python train.py --layer_scale_init=1.0 --positions="learned" --beta1=0.85
Rows from block 2 of a small image classifier, named by matrix and row number. Rows with one number within an expert belong to one neuron, the router's apart. Each number is 500 + 25 x the weight over its row's rms, rounded and kept within 0 to 999. All counts start at 0. Numbers have three digits each.
Before each expert's rows are labels from the 100 images, of 14976, where the router gives the expert most weight on average: "responds to" is what is common among them. Only what is clearly more common there than usual is listed. The data: retinal OCT scans (Kermany 2017).
# router: slot weights (model.blocks.2.mlp.router.weight, 32x320), inputs 0-79
# up: expert up (model.blocks.2.mlp.up, 16x80x320), inputs 0-79
# down: expert down (model.blocks.2.mlp.down, 16x320x80, transposed), outputs 0-79

# expert 7
responds to: finding: normal
router.14:513497516538500480502498489469511506498490532455573466485478540507497533554488480536506468489562527448506461515493521483524489498438491478498484489485477512529525506533479532510519508435461487517528514499544509520479525496470552505481482499
router.15:463489481497510466514531480514474531531468497517488512484460474531476530487479482489499520468534463505493489517548487533504488475510468531493530455506477530548476519486460514462529521485502465493527477534507523535490547455478530490545525484
up.0:515513506476500525517500502502530568468490568500512520495509501502497529511500503498511501557503499487489474499505531501490513469458520503498498514506485491543506478560526515490518506484502508501500515485514516462495488516493532498502496459
down.0:498501472500471492545502501481500500498498567503512479501504491457499478508500500541515495488552504496494503503485501480469497508504491501548524488494517500474578475493479509518509537502503514499466453505503500497501491498465500501501434500
up.1:567500554500500500500493500500500500500500500500500500500500567500491500500500500581512500500547500500500500560500500500482457500500500500500500500500500500500546500500500486500500500500500551500500539500500500500434581500500500500500500500
down.1:500506498463506500500491500522488471500500500500500533500516500512500436500500590566571500571500500471515500500500491485456500500530500500500500496475510500538500500500477457473500457500500500500500481502469500501500490465495500500486517500
up.2:502500537500497384500540500506500501498500500499498496500500501500500500500500500500499500501500500529502500541500504500500500500482428506466499461502500500496498500502589500500500465500500499500509500500497500500500500379500477500500507500
down.2:499498499498500500500501503500502476465502502570509500482500499503476500512498501528496502519487541500500439457502501468498500464481490500500500462500498478500496499504498504500484511517500530498485500500550511443500500535500499530516476500
up.3:573500500515500500500500500473500475500500511500500500500500500493500557544500522500500500500491500500500500500500500432500500500500500500500500500439512500500455500500540473500500500490500500488512500500464499529489500500524500500466500500
down.3:500500500480500500500495500500500500500500516467500500556500466500500571500500500500500461477500519500541503500500500559514491507500542500472469500500500442452500508410500502500451494498500500530506500553500500480500500502485500500500502494
up.4:515501501500500500500499419499532500500501462498499500501468501498501524500500499500500499500500501501544500395532484499501475500500444500501499499500500501500494500500506500501500500500500540500500564428500508500501500499500500501500389499
down.4:500448495487500483464471500472492500500476500477494500498517500522507489500425442485500496500516500443500537456500532500500518500516476500500500540500500543500475500500520484472500500500500500484486500546450464500500500449547500518500482445
up.5:500478500500500500478464500500468500415500500379649500500500500500566500500481500500443500500500500500432500500500500500500500500500500500518500506500500500486500500500500500500500500481500538500500500500500500500519524500486499500471500500
down.5:500500522499483456500441500520457486500522562437513500485521428500500460537500516500513493530500457495541495500516500500500500500500473500465462500500489481467500500547500502517500518500449500385478506500500500500500500519500500500483463496
up.6:474498497523522512511528510515476457519507489557504553511485473498497520481518473533481475477457483526515534489442451530526514518521505516486537494515574516509482508470479495533495478536502496502474495510497490515502492490493515491522525474
down.6:490532483445517476510499504478541482501507537490509480488502483510523498503504509471506520518511515449461478497502498462509494442484498468553455489428511523519508506487509525520499511499468515469503498503520526468500501492510504498487505491
up.7:429510500500509500434500500500554500518529500500500500528500530463500500500500500499500500447527500500557500500539500500500470500498434500500500503500500500459500495500486398500500500500421450500500380498497500500500548496500500500470500500
down.7:531526460508511500501500459500437468481500500487500540500422500499498462500436551508500500487500497452500499500500500500525500500451506500458500534502500500540500500474500500500506500451500489492500473514514500528430500500588460500500500500
up.8:508493488494484519457512515510518519476482543510530496477516490515483522525466515553531512517495492441466464487532496511477516487483505512485509523491490487507527481532546525488499509483489466512484499473535526504505441526512516491502506533
down.8:491488493486500508492513510509524485453521520497529501462496472508490559507493498502506539498512492458489482491509495507487515506500480465487507513495496560498513494474499515488491583524499502496519458497547506513494484496486409446432438508
up.9:505497503476497529446501505512536545481496521498504505485517510503471513512507507571467506526506502448484402498499511500481511477444528496498501509519471492499505471502540535489517513481482507505503554483555515496494443515506516500500496507
down.9:495532491445505531499512505503503520501504520507523454486505502503506503509497545508503453491472544488493502468442472480512543528509539507493519513483529493498508500487510555524505519525539510504425461565501492502486488443498544489497520503
up.10:540480432515509534491503571523510498478476500530516519527512493512532498472505532504470511476447480517546512477483482505503491536507470512453506509511486448453517509490507525441463498569480505581513530479426477507479469536498486476529513536
down.10:459480510441441465485537544496503501502456520473469505458514480515511541505482511487526540531525489491461481519504511499475518510474492511490517498507518482501511486561474508555501530501512481467515523499562544505482502484490517457524483512
up.11:506457499484500511472501501501517518397495513494447517494505520501499504507501501497508503469507500494491486449502480501492507475472522501504500508506481498502500483503515533451510504486528525517496505484508508498497490532505522500440497500
down.11:534523509496500596500501501481465509499447407503509500504465491500499500544503500504423516509502559503499534386500416501497537506502463503481501513448552500498504506494577508498528514522502538498496491506509501566501491495496500495496497500
up.12:500500500500455500500500500500606500500500500500500502500544500501515500500594500500500500500500500500500500500495510500500500500500499492500500477500500474500500500500500600500500500500500500500500500500428500480502500557500500500500500500
down.12:500563508511433493500480500522521500500500479483556500500500500500430493448500504500500500493500477500515500500467487500474500486489500500467484500487500458488500500500500537500500487539500500482500468500500479500500500500500500506534519501
up.13:500545500507500500499499500499501472501500501487501500501501500495500501569499500500501500540501514499499494500501600499499501500500539500500500501500500500500501500499501362500500500500500500499500499501501501500500500434500500500498500531
down.13:504500467500540500500500500500500500500500459500447469495500505424480500480490500500500496477500500500500498500480529500512500481529484500484551490500522500500530475474500512500500500504457500500521488514500500531502527482513536473531500500
up.14:500500500500500500485442500500500500500500500500500508500500500566500512500500625500500500542500500500500462511500500522460502500500551470500500500500500500410500500500500500500500453598495500500500500500500500500500500500500500423500500480
down.14:487489500500500500506534500500500500468493458511524399451473477500500500515500506500480500500500500500500494541465534521558494459500500500500500500547500558500533500500450450500500500500500500498500500515550500502500532500500500500565508547
up.15:411539510490501456544524465507457509527496482491471508505479475496444557489522487474504512490529473536495525537504482517530528457522497515497516430511484534521482495484477491523522508470504463470505451464527495523524513493496556506543524482
down.15:498510485492498470535491511453552515498501532482489466454488502507500521504509513494488555518510502456458493499516497483504474476511499462526498503491501504501490512492504495517499504451494514482501497511535511499529531466502544498490491499
up.16:535500547500500500500499500500566446485500500490500500500518500500500500500500500437500500500542500500493500500500500500487500500500469500500500500500497500500500617500500500500500500500500500368500500500500500549500500500494500500500500502
down.16:464500500500474435527534551535500511500500500486500475500500528505500500482531480524509535466518500467500500482500451500516484525516500500526500499500456457543512500558500500500500508522500492500500493470500470500500609468500500504500500500
up.17:500500500500500500500500503500509487500500500500500500500500501500529500530500500500434500500500500500500500500500500445499500500472500500475500500410500445500500500503512564486500500500500500504488500500500500500500498570531500500500499500
down.17:500424494485500500525500500489488500509473520465522494507469529500500556497527500509508502500562531500514500481514498551551500506470500500471500500500482525547513495500482545488487500500474493500486500500500500500481466462500500446477482483
up.18:519488500488506518461511513508521532485483532509512499490526490513484519538508514508514513504492498475482410488505496509500544488433494507489482567506487488507512458493531517488492515493489517503496488477518519506492502523504510491504507529
down.18:500467498501507496534526511508554494542488523502596529490500484586478510435493543506490500467507493516495502496506478524484513535505481507476425516432516490516513495481440540487505533508495498490453490499503518509534500533488498488503503517
up.19:500500523500494500500500636500500477479559600500500500500500500500500483500538500500507500500500500500500440451500500500532500542409500500500500500500500500500500500500500500500500500500500500500500503500500500500500416500500500500500500500
down.19:544554501494500417526484471511500435500579501500486515538500500500500491511524439451500510500500500500422524500468500457524530526500498493480507500500497534463523500500500500470542500479500500500491498504522475500497466521514500500500498500
up.20:500464569500497500500500500500500527500500500425500477500500523500566500500500500500500500500500500500500505500500500500500500500526500500500500500500500500500500500500471500500500500500500500500500500511506500500500500500557530500500621500
down.20:524490561500487450500533507500500461500510484500516500604500500500500453500478500536500500500500500512537500467515500552500523457465569500449500520561500500499476500490500500570500500506500500500500500467564581497500498502517500500500500500
up.21:476504523500493527500499532500489457496462499498485500501500507505501616510539500499519474576524513544486500518455453496500583446443549500486600510500539501468538452501500529550513499503515499508500500467536499494487484499477500527470494499
down.21:516538464409505491500480495500517500513468501500505500487501500500525514514493541500503534529531505458500500500514511489503487453510499500579500499462500510510575506498513500490495512489484509471463457524537508500519535500512479494484507466
up.22:543500500500500537500529515500500468491541500500500500534500512500508500500493500500500500500500500447500500500500500462500500616500500500500497500510500496500503500500522500522500500500500500500428500500481500500500471535524500500494500500
down.22:500528500500500500447500512500479506502479467490500500500500500500494510496500490500511550519526499553548496500428503500490490556500500501500496500500500594500510436479500503481517560477501500500431500500513500500500513519461480590496500500
up.23:500500530500455500507412500500489500517500500419500500508502500500524393500500500467500500500500500500500383500546505479500500500500508500500500549500500511500519501410500484489500500500500500500487500500500500500474500500500500500500500500
down.23:449504524499486500500500500500500547499500503544478508500500475505500456500447500556500525528475467500507500500575479500479498500503524500463509500500500475537500455459500483471500492420500529500515538500543468500500500500472493475500533525
up.24:506499501486494507470500502496525543476498520492502502487512513501497473522494501499524549521507507483480466479572563487482447485385529492513541507455473499501539462500525510499513504482502510509535524476521513491500492508493501495439453504
down.24:475523522499511505473468504491477447503532512513538502489502491482567501505500505500423499501584500478497424496500478487545564519523472502526503506504504492483521512498504508497470559500497504498483495488491503501534496500505482494549521501

# expert 12
responds to: finding: diabetic macular edema
router.24:479555486507482472518496522511492479532505511472468509484524500494554475473512511511470477469475472497483507533506487492532458501528484524513454499524514494503492512453527522501494454487506528525488526491473493501513535480502524543513487498
router.25:462497544521489527495534487452507537546470510536500507501536511507557488474513528525539543503497522498519500479537508543496524487487481488481519481477497502475499520496474542555513501510536468447557481489547488486537476496484545485496505497
up.0:505471491503508482496502481516492534512449500520485501501496483501522534480506510473501515492494488504499515532508483534506500500503494525578499510507498480513497522445502491502499499493516496491506501516491464508468566449499512438521498509
down.0:523490506489494482519503471467490497502489557452487528495474488501486507547510493495485497502519482470490465468507516505559559462538522503502500484509499486448508505505489497517504536499473501514507498469524514523492501483499522499500485440
up.1:519530500523516480533493498523485489492517480527498539531468475468534471492488470525494441476476480512510504491455505519520467557518465480490467486530512510474498529501514536506493489501474513530487545527451484515540500513493517527532538479
down.1:500500524498512511500490451532501479506523516499517533507435508457501496501542453495520495522501492510499473504476500483520515485501520519499497490491478501502500515500506526524503517466494546528473503500519493498518490509505515507528508481
up.2:500487500500537500500500500500500500457500517426500508486500557500500508500500500380500500500480500500500500523500500495500590500500500500500500500500469500500500500500500500500500500500500500418500536500512500500500500500500576500500441436
down.2:491470473530536485500492496488500560500500465530500500547500500500500448569500500490500500600500500500493543500500500602500500500559538500500496500500500500478500500526506485547500500501449462500522500500500454500492506500533500500500446479
up.3:500500579420500500500500633500500500500464503500500500500500533500500553500496500500500589500500500481500500500422530492479500500500500500500500500500500518500500500500500470488500500500420500500482500500500500500500500500500500500411500500
down.3:500500487497500495481515510500500500494525496500522483500500490481500500500459498429508500500500500500500568506533500500495500500500505500392500476500500500512500515453520487500469500478500510556500500500500512476500445500500500545500500500
up.4:500500500500500500489516500500500584500500500500500500500500501500500500500500500484500559528500643500500500500500463500500500500500473529500460500450434500500500500500500500521500500500500547500498500509500500500510500500500535500500500533
down.4:516500429482500500500500498500477487500495500500460500471426500500522500491500488500513497483450500500512500550508500500451453500500494453495500500501500476506500507500465500525516531469524468492503500488500492500500444501529504500591521587
up.5:519539495557497481540491475531467486512525466524545509539472499478505444472497467539482465474475477513506534503469499527527469529544496501505471485523509516511526541494511514500481485499469521539450536530458466528545518511492509516514525481
down.5:495502501500496508520496471534474475507501518481499530501499500472501500508498476478531491500536485529502498504488454505518510518490484520499490492499468487515501518536520517492545533466495514518478505517505489499521500483491526498515469442
up.6:510495514493488513510482466518463550517486505492479517501496507532485499496481501495511525499518500498500497516500519502542516464500510503510502471547493491521469500503480443458528513514514454468520504491445466501488547496487507479566521507
down.6:597495501500522502521496479441432484522506536449489528495464486474472485516538503482497501504525509486486498526505520495497482475494491506458493436496505510500452500502470501505508519483465491502523508500498490493515503487472511486486446496
up.7:509499501499499501489501586486499501497499562499499500492506500501499502513453501369546562475501501467495436498505495499500500499499501473501501499454499495504499499501499496497500501499501499499492505499500502499499546499501499499502501501
down.7:515507459500478511500460500532505500547500515500486500501467500544500516532429500500500500542500500470476491561521500505501492547484500505511484508502568562489445500542495500500499500519451500451471500512564500454501501474500500514474527499
up.8:548492517490500478506502469514503547522500499487404502507491517491507498501498493476498525505512522508513500531504514509496492515490536501544492478512507499518458510508461457490553500539543434444505518495507499459471525473504504485515508505
down.8:509519539478526531502503475498460488491557501501496581501510501459498498512502521465542492524516507461485528508501513520498506501499449465516564442459459509508448508516487516476511509525502478481500539507507456482490504508509496495488497541
up.9:500387502409500500500500500500500500505500504498500500500500520500500500500499500500607511500500500500500500505500524499500500562500500542500512500500457500500500500500498471500500495500500500500500500603500535493500500500500500500501500500
down.9:535500545519506474500526500479493513467505499500500500500500528501500475480500500500484508500406500500500500500458500560533467470500500500500500455504500494487500482500500500500476418550539451500500500529490500500500497519476500509500420464
up.10:500500500500500500579566500500500500500500500500459500500500498500500500500500500500500500508500500500500500500500500500500500500500500500500500489500500500500500500500500500500573500500500500500500500500500500468500500487500500500500500500
down.10:500500471500500508529453473518500477500485492492502527521500489564512500500503494500500500505539536493526500501500496500506430533468508517504504574490522492550488509500500500413500454526500500500476528503458542500500462495526513500490476500
up.11:514522468518539470520502509510483496484504471569504531518479474467541472489520474531473453486464473514572491469497510518522482524508494510472498503510545516454494561488508514504489474529478533529472530519488486521521481526483508550486497476
down.11:522518501501491511496484477511496518502459497514505519547504526459543493498491469514525502454480440495510505509493497505509522501469525499469506570513514516499499507498507504500505496497509513495464483496471488503576467501501493519503498548
up.12:541489499498507465501530499523485582502484492515439500509491486496502495491511496479498509502495489507512507541533519515502505511505541520540512496514508475524472521495468460470525491508591457441527480487462494494468518478501517472525497520
down.12:510499512465503506497498494524496497469489473490486552498522501501482506502500552474516500522523527501471484532517552508495510487504502489468514469505500489494459566504485498503492523549521500490506464495488448491450481486513500476527522496
up.13:541502512530553503496454505485482478508503495520476523507503502431545487510476463503503437487520504501507486495495511490495501570532475508497486474550472500454479511507508527492527501534478495522501517496427515500517476511454515520545538504
down.13:526522504500509481500486472515473470503499512435540539514479505476507497501515470486512528501498493512500445538490499524527508482496503558505488491509470524500495514498506505527508508435479528542478488528496497519561511510507524502509461474
up.14:507487503492498491503553471519483563515458500517498510504494517500511502480489500496493505512506503512498494524504495510506513479493539504597531511507503504537481537482481478496514510477530473469526490496478497499479519491505506493519500504
down.14:494512547502499495500494471438479468535502518485480562475484464489515497508527503496499496532505510479495482496502548437499483499491479556504493473487501527485558447510489493513502526507497492503501490495482495477523502474502515451501489496
up.15:500500500500500548500500500544500500500469421500500500500500500500500500500485500471500500404500496500500500467500500500500500500500500500500500498500403500500500496500457500500502500500500500500500500500500500500500500518500500500500498500
down.15:530500500544474537500500500520500487500500500486500500465491497500500500529508500545412560500500496500500500500500500492500514500479500539562508482500470456500500526500500550602531500500515500550579507500500472500500534568529476511500468500
up.16:500497511494480499496377501498501509498487511499490492497500484504494503624498503500503505503503517499531497500566504486496504500499499443501507504495512500508506497497500501503507583500529491490548495444502504452495377500505499495502497506
down.16:499500568500497500533452517470500567501502499468547500481549495464510442556498506512501498499500452495506506499502500500476499502528534507501502497493500530490467498524522496572500500500486530500536449500485500501513565500482463533520446514
up.17:427450553483500500499502499476520505500496499483497496499545500503497500500500504554500503527501500564498501500514469448499501506500500500473505500500501495524508445498497470500501500504499500467500499478501508427544500500501378496502500503
down.17:580491502478465488500496499497523509500558499501499500527471499500536500501499502422500500546500499501501468503500531502500454473500546500500500500519499500500493528519499499470499516530500501490483527505500500487446578496500575486502500501
up.18:500456501500502501500504535499499520501499503499489502500500501504499501502500500545501503492501501522501499497501500499500500513499501499501500499501499500500500499501499499499501501500501499500501497499482500510499500500500500500500500448
down.18:468500500500500500500500518501500500500500500497500471536514500500500501500461553526500500542500500500519500497500494557500469544595500503474495505500500501500470500498487579555469494504441510500500500500500500500525525500500500467397500446
up.19:500500500500478500500576500500500500500500609490470500500500500500500500500500500500500500500500500512500474500500500500500541500500500500500465480500500500500500500500500500500500500500500500500500500500500500500500505500426500500500500500
down.19:432500500500500500500500501476500500563500493500500474500548500500474501529479500500538500500500500460500500505500492500500480429568500550500469518500449500556502500500500551500500518488433430490566500500463550523500500519500505500500500463
up.20:500500490500500500500500500500500500500500500500500500500500446500500500500493500500500635500512500500500431500500500500500524486500500500500500545500500500500500500500500500500500500456500500500500500480500500529500500327500469376500572500
down.20:446478508500531500484500500528505431500492528500510500521500438500500500547511500521503500478500463500500500519441517540424516483500517439500442500492500527500490500521500578406487500480472497475505500508518500500500500576479517482500500518
up.21:500550487500500500500546500500374513500463500500532581500500500500500500500522500386500500570500500464500443433500500476518500500500500500500592500500402500466500500500500500500547500500500478455500500500500500500500500542500500527539500500
down.21:534478414484500505506502484513500489500500491519500502500403580500471500500500500543483484446491518500500522523473500500500492472500478500492500500486500592518500524551500473500500553500463568577523516500529500493453442500496500471488497523
up.22:512504498511512496486450506494563449544508502507505497490517492498508508496448497521501504496499505423486476438521493494476532526511466511461495514403526471489536499443548512487500491547493506474457481509495498508504509513500488503540519499
down.22:546503512503495508500463459495466497552531497429497528500493502500492477491510472493478530497510505526495488483426518510523480479501509500509479442512466504490498498493501521556546497497459505534479524497525494516513548504508538524498500518
up.23:586500500500500500500500500500500523500470500500639500500488508500500500506500638500500500550500500500500500500500500500500500416382500500500500500484500500500500500500500500489500500500500500500500500500500500500472500500500500500500500500
down.23:500500500500553500500556500500491500500500500514429463500507500500478500500500473502484500503500500500523500500528500499500506465492523528510500500500475500500500500500509516500500562510500530486464549510504500471500500500550488505520490518
up.24:516522476522523471524493501499494443494535464507498510523452489469546472502491476511477446479477478499505515498483502514520465554507451516485467468534506511476498524509514547511496474500466515529476539520479494511524496511501506525556507477
down.24:520515504487549557517493438508470475527512507502498550508498524466505495503523473521535506512498493526498495506480529504555535488491469528533485499508498500484535531496501526500513508484499517501470499487516479498531487468536535508515478466

# expert 2
responds to: finding: choroidal neovascularization
router.4:492500472527537514484487494507546497457525502530498524494507470469506513491516537514483491502469517423473522489523489493511458474501522515458518468483519519518527485457540545522486438530473527572501488500505476497497505539484481491510510482
router.5:427502516482475491539488519485493479572497513498498476491542469509502500532453533501512448480559491477466534452528494487472520488491446492458552507492513494527539497475504544494503504467489545487476471516517574509500518503509457520472502499
up.0:516500542500500500500500500500500500500564500500500483500500500484573500465500528500500500506500500500500500500500530500500500536409500513500500500500500500500488500534483500446515500500500500478500500500500500505500500500500500500489500500
down.0:411554511500494540500500500475515447500500548500500484500500502447518500500506503482500485478524509499554482429480500500500538538500482493462460515484526500489500544500500503500493483489497475500521502547500500505565500500498503500509513500
up.1:500500500500500500452500500519500500500530500500472500500500500500500551510446500500500500500500500410500500500511500500500500500500573500519500500500458500500500500500500500500500500500500500618476500500500500500458491517500500500500500500
down.1:502509500475500451500500500459532532500500500500500492500524500478444500500486500500504500500510500488486500500500500500500500496500479512500487501500493500544500509486500474562500518500453486500479595500446483500564528466574531476496493500
up.2:500497500500500500500500515500500582500520520500500500500500500500541500525500500404500500500500536500500500500416507500500500421500500500500500500500500495500500500500500500500505500500490328500500500500500500500452442500500500500500500516
down.2:564445459504500606462500508498492415458566500500513505548476500500500530528470500500506500480517509470500500500500502532498500542461500500500455500500500500528491500508500500546447459488448484500522500500461524493500507500533446500500500502
up.3:554500500500500500500500636500500500500500581500500500500500533500500522500500500500500500593500500494500500500500511500500500500500500500465496500500546500500428500500444500500500500552483500500500500500535500500500500500500500500500500500
down.3:500466500500500511501458500500500500500488500474500498505542491500455493500506500500508495500524469500465536500423530525544500516500500500506531500500498500500500500500500560500500500500512500486558512500504446500500500458509500500527486514
up.4:483474502506499435537521528506493581492449500514497509453497531506506572558501537513504499495497485480499488491525500499506498505434485496483527519496458477500504485494503515492500468490489503518499495481515502504461486506516476445494492514
down.4:481487498466463625474513513523527568458471525514535519492510516538535576499514507492508541496526423485499481514544482498494553468496503516472533521495535493510535494488503534475497499507488454501464476487505517509514498499476507491502458504
up.5:500500500500500509500500500500500500500500500500500500417500545500500500500500433481500500500530500500500500500500500585500500409500500500500500514500500500401500500500500500500504500500500443489554551500500496500500500500500551500500500419
down.5:484445496520497500500500500500488500440510546520496479427500470500500500500500500471466500531432500465509504494500500551500500477577500500500462500481497500500388500500488483500500500487456517500500500509494525561488500536500481500499480500
up.6:558500507500500500500496500500512500500500500500500511500500512510500500489500500435500500500500500500500466500505500500500500500500500454500500500500494500500500500500500500500500500502500500500500500500500500500496500438598500500474543500
down.6:477515500521500495539523500500486546480504500521500500491504450495463445507500496500526500500500503484500506500500500557507503500536412522500473504500540517495492496500554518499500478500500500524500500518500500500503528473524522438499500514
up.7:500468511522503447534518535483497538470475518520512510466490489517493548550543502528498503478474487475494512486524502514519449460490528501503489521475472515506501467486518510513460490476504518511509480495551500506504536519490489465463509491
down.7:548511509528492501516535533512480501483496504493509520499437503485507546526531491476537504488496496514521423526512564508502530549499469561490530500540506492454503484505456502468510545497492498517491500486506537507481469496493516504509490503
up.8:500500500506500500506500500500500500500500500500540500500500516500500500500500500500500500500354609500500499500500500462500500500500571481544500500500500500500500500500500500500500500500500490500502566461519500500500500491500500500500500500
down.8:559556500489500500500500500500495500466574500500480500524500483491532500490512509500500545528539543515500494500500489526534459505486500505499500500422500500461500512514451500459516518486502500500500500500495500500500567500498500465500500500
up.9:500499502481500501435476575476500501504499528499498399500500500442499500501500501499533501503501501501500499497500477489475499499500500454501500492501499500502499506501483499499500501500500474500506467524500528500499501556500587500500500500
down.9:500491504500521419500500500587448500500500500501546500521500500500502486458500507461497500462500500417500520449515500500465546469497500547530527553500500483500500404515500431493515519479516500500471500500522471411524523481500500500500509530
up.10:494510454522518494488498508485513468493526495508528486496484484507536486507500442555450468467480470486499543464487498512532457529521473507473499504487512505488510495471518502521470480486438545523437493529504493524524504512504467545464515432
down.10:524519531525488501593501492528478469491502492506498508513491493434527481495509468520486490458494502517534490502486503505542494527492501498499490492523472507464491503507499479493518503500500542537442516503503486534496497484493511513477509458
up.11:503471547500490500500500500500500500500500500365500500500500500500500500500500500500500432500500500500498500500500500440387500500500429500500500500500456500488500500525500500509561500565500500500500390500500500500500500500463500500500422500
down.11:535500500509500522495500561500444500482496569485496500515491500500500500500546483513500500547486491471500500551509500479500500481515510500500502500500500500500500518475528528500474500500500500500500502500500500506500459460512500500500500486
up.12:590500502525483526412520495492513500402500500454500472500513500486557500478500500500520529588433500500500487501500500427442500500500500478509500500500500500505586509500500500500501500500500448494500500512500500491426500500505500498500500503
down.12:500500427500522532481500500500478514495465500523500517565500500500517500487534501507500580498544537386500500500533496554499500501490500500464498484389455436500500500500466487500473444466500516474500468522496503547531500471534554531500500551
up.13:460443471508502454491542516511464569493459502507532503450497485506486546540500554530492493490492489504495523442527506507495527504486506534499521496521480468536522493454515520514480495492528510503528480460513487513460534515496467463499505535
down.13:501496467467512528510458496497498505507453532478516499495491515525537548542476535489507521480537478478507493515542462512488498477508526524517489520501403519489510477499499516469491496501511502488517513476539531543507522522478506494518545496
up.14:500500500500457500500500500420500500497500500500443500459500646500500500500557500500424500500500500480500500461500505560500500500500464500488500500500500500494500589500500500512500500500500500500500500500500473500500529516500524500500500500
down.14:500518500500500490553577500500539477479460532389500500500500500521485496518502506513444500492500500494538500500500500527500500518500500496525443518500472473535500461500508500500500500500506500500504495528500486500500510485500500500500500554
up.15:577389500527500500500500455507500500500500500500501480500500536477535545519494500500500500529500500459500500509500514452500498500497525500500446491500527480435500554558438500500500501402500500500500500573500500572500500505469500500478447527
down.15:500530476473489554513505500450500500478500500483500500479440500500556500500558518518500609500500500500500468499500500541507550500500500494429475511500437535500500500556505500513513497535500500500500500520500533500487500513465513500492500500
up.16:476486505506510441517559525552508542493449496539500490441496491499478511524519505496501511478494498499499512479482508530508491476503532512488502538472487480505526479480508518532478453488525515494506483481525532502508505511505484449485499520
down.16:523493491503500503501508466544490497493497550504510511517474463484522521579556532481509533505533487504517471492538552512486547502497504518500525509536520461494462499522487528468534531500499516531492506484518517503473482498491519497504507487
up.17:500500500500500484548478500500500500484500500497500624443500628500500500500525500500500500481500500500500500500500500493478506500436500443500500500500500500500500509500451500500500602500500500500500500500500500500500473500500500500500446500
down.17:500500500529500500460505500500513500500492512500500500500537500463500507500500500500537500533471500496500500500488471500523442500500509500556482500500500500510500467500468500485496500500476508500492500500500500508500500549500475484536500500
up.18:489450505502497468472517543511514560466441514503503485454510497542473574541521528522501511497500492490498500495512525499484532493450532507485523531488469460491509480484507531503503493500538503500507481456540504499480464505513489440473489541
down.18:498496471505476540479487491559532509510480589472549489496520514503503559501489505475532530504526471480491477494560493510484511433490523506483488531505465482493526449456505512449513519498481496504520491495522515514519500506454499451511499524
up.19:501462500503491456539511538509502619481436507522438490465500498505492527541527506516511471497498504476502508492520510490499474486478533489500502542469471473518525480474492503511499473496516497489506497472507504498471509499484493450483511506
down.19:499514495451500513502488520528505483509480542475516496498490494532550550513522516510525523484521473499511474500518503472490534489486496544488536500507484469415517466492472516454527531476492501492523490492525522511499494511481520508504503532
up.20:474500521500500500443500500500500500500500500431500500500507500500500500500500500470500500500500500500497425500500500500500519500500500500434500466500500500524500500500500500439500500500500500500500500500500579500500500610398500500500500650
down.20:565500505500500500528500500500500500574483511507500500500438457500511489500457457491510500515463500500481493467420510469473486500515473500461462455465500500501468500438500517470500529448500500500464465500500500452481500473485451509500500500
up.21:526500500500500500500500500500500405500500500445528500500500564500500445500565500500500456485519500500500473500511500500500500500500500500500500500490500500500500500520481500500500500500500500482500500500500500525434500500500500500500486533
down.21:532496499455449513490500500500425497500476500536475500500514500391500500500477500500500500525498521489500514500500446550475500492507493500500468535500499456500439496512500500500509505500500529427500479500485500555476500545500538500500488572
up.22:549500500500500500500500500500502500500500500500500480500500500500500500601387500500500500418500500500500500500500500500500500500500500500500494500488500500542500500500500500500484559500500500500500500500500500500500500500500500500500500535
down.22:493504494500498488512519499500437520503500502505554513559500500500514488500550500487503500500500461468500456500500500500408521451509430547500500493497500515500502500492500508500462500526500479521500516500500500497488475500500500500500500500
up.23:465523495501527478528502456506496479553523484495508494469476463481483500486476469512499501496502489491475526508517482521523484505520447525510492486527544504535503539491502504546493497459488504484494500536537500530511538484498541522511504485
down.23:571494543480508518492502476499495452574500506500504579502491522424538508496514492524502506497517537477483486543520503508496511500485503532486492478530501497492491528498479505452505529498513520500496527539531451503516507472469503530490499485
up.24:500500500540500500526500500500500500500552500490500539500500501500500517508500401500500571523500500500500500479500563464500500500500500507500493499500500500392500500500500475470500500500500500572500500447500500500400500500412500500500500500
down.24:500476500547512500500506500500500558500500460483527522500483505467488483500542500500500500500502500500500500500519508514500500499522485500538500500500495507500500493500500500500486528500500460500500520467499500495500500500501500500549465497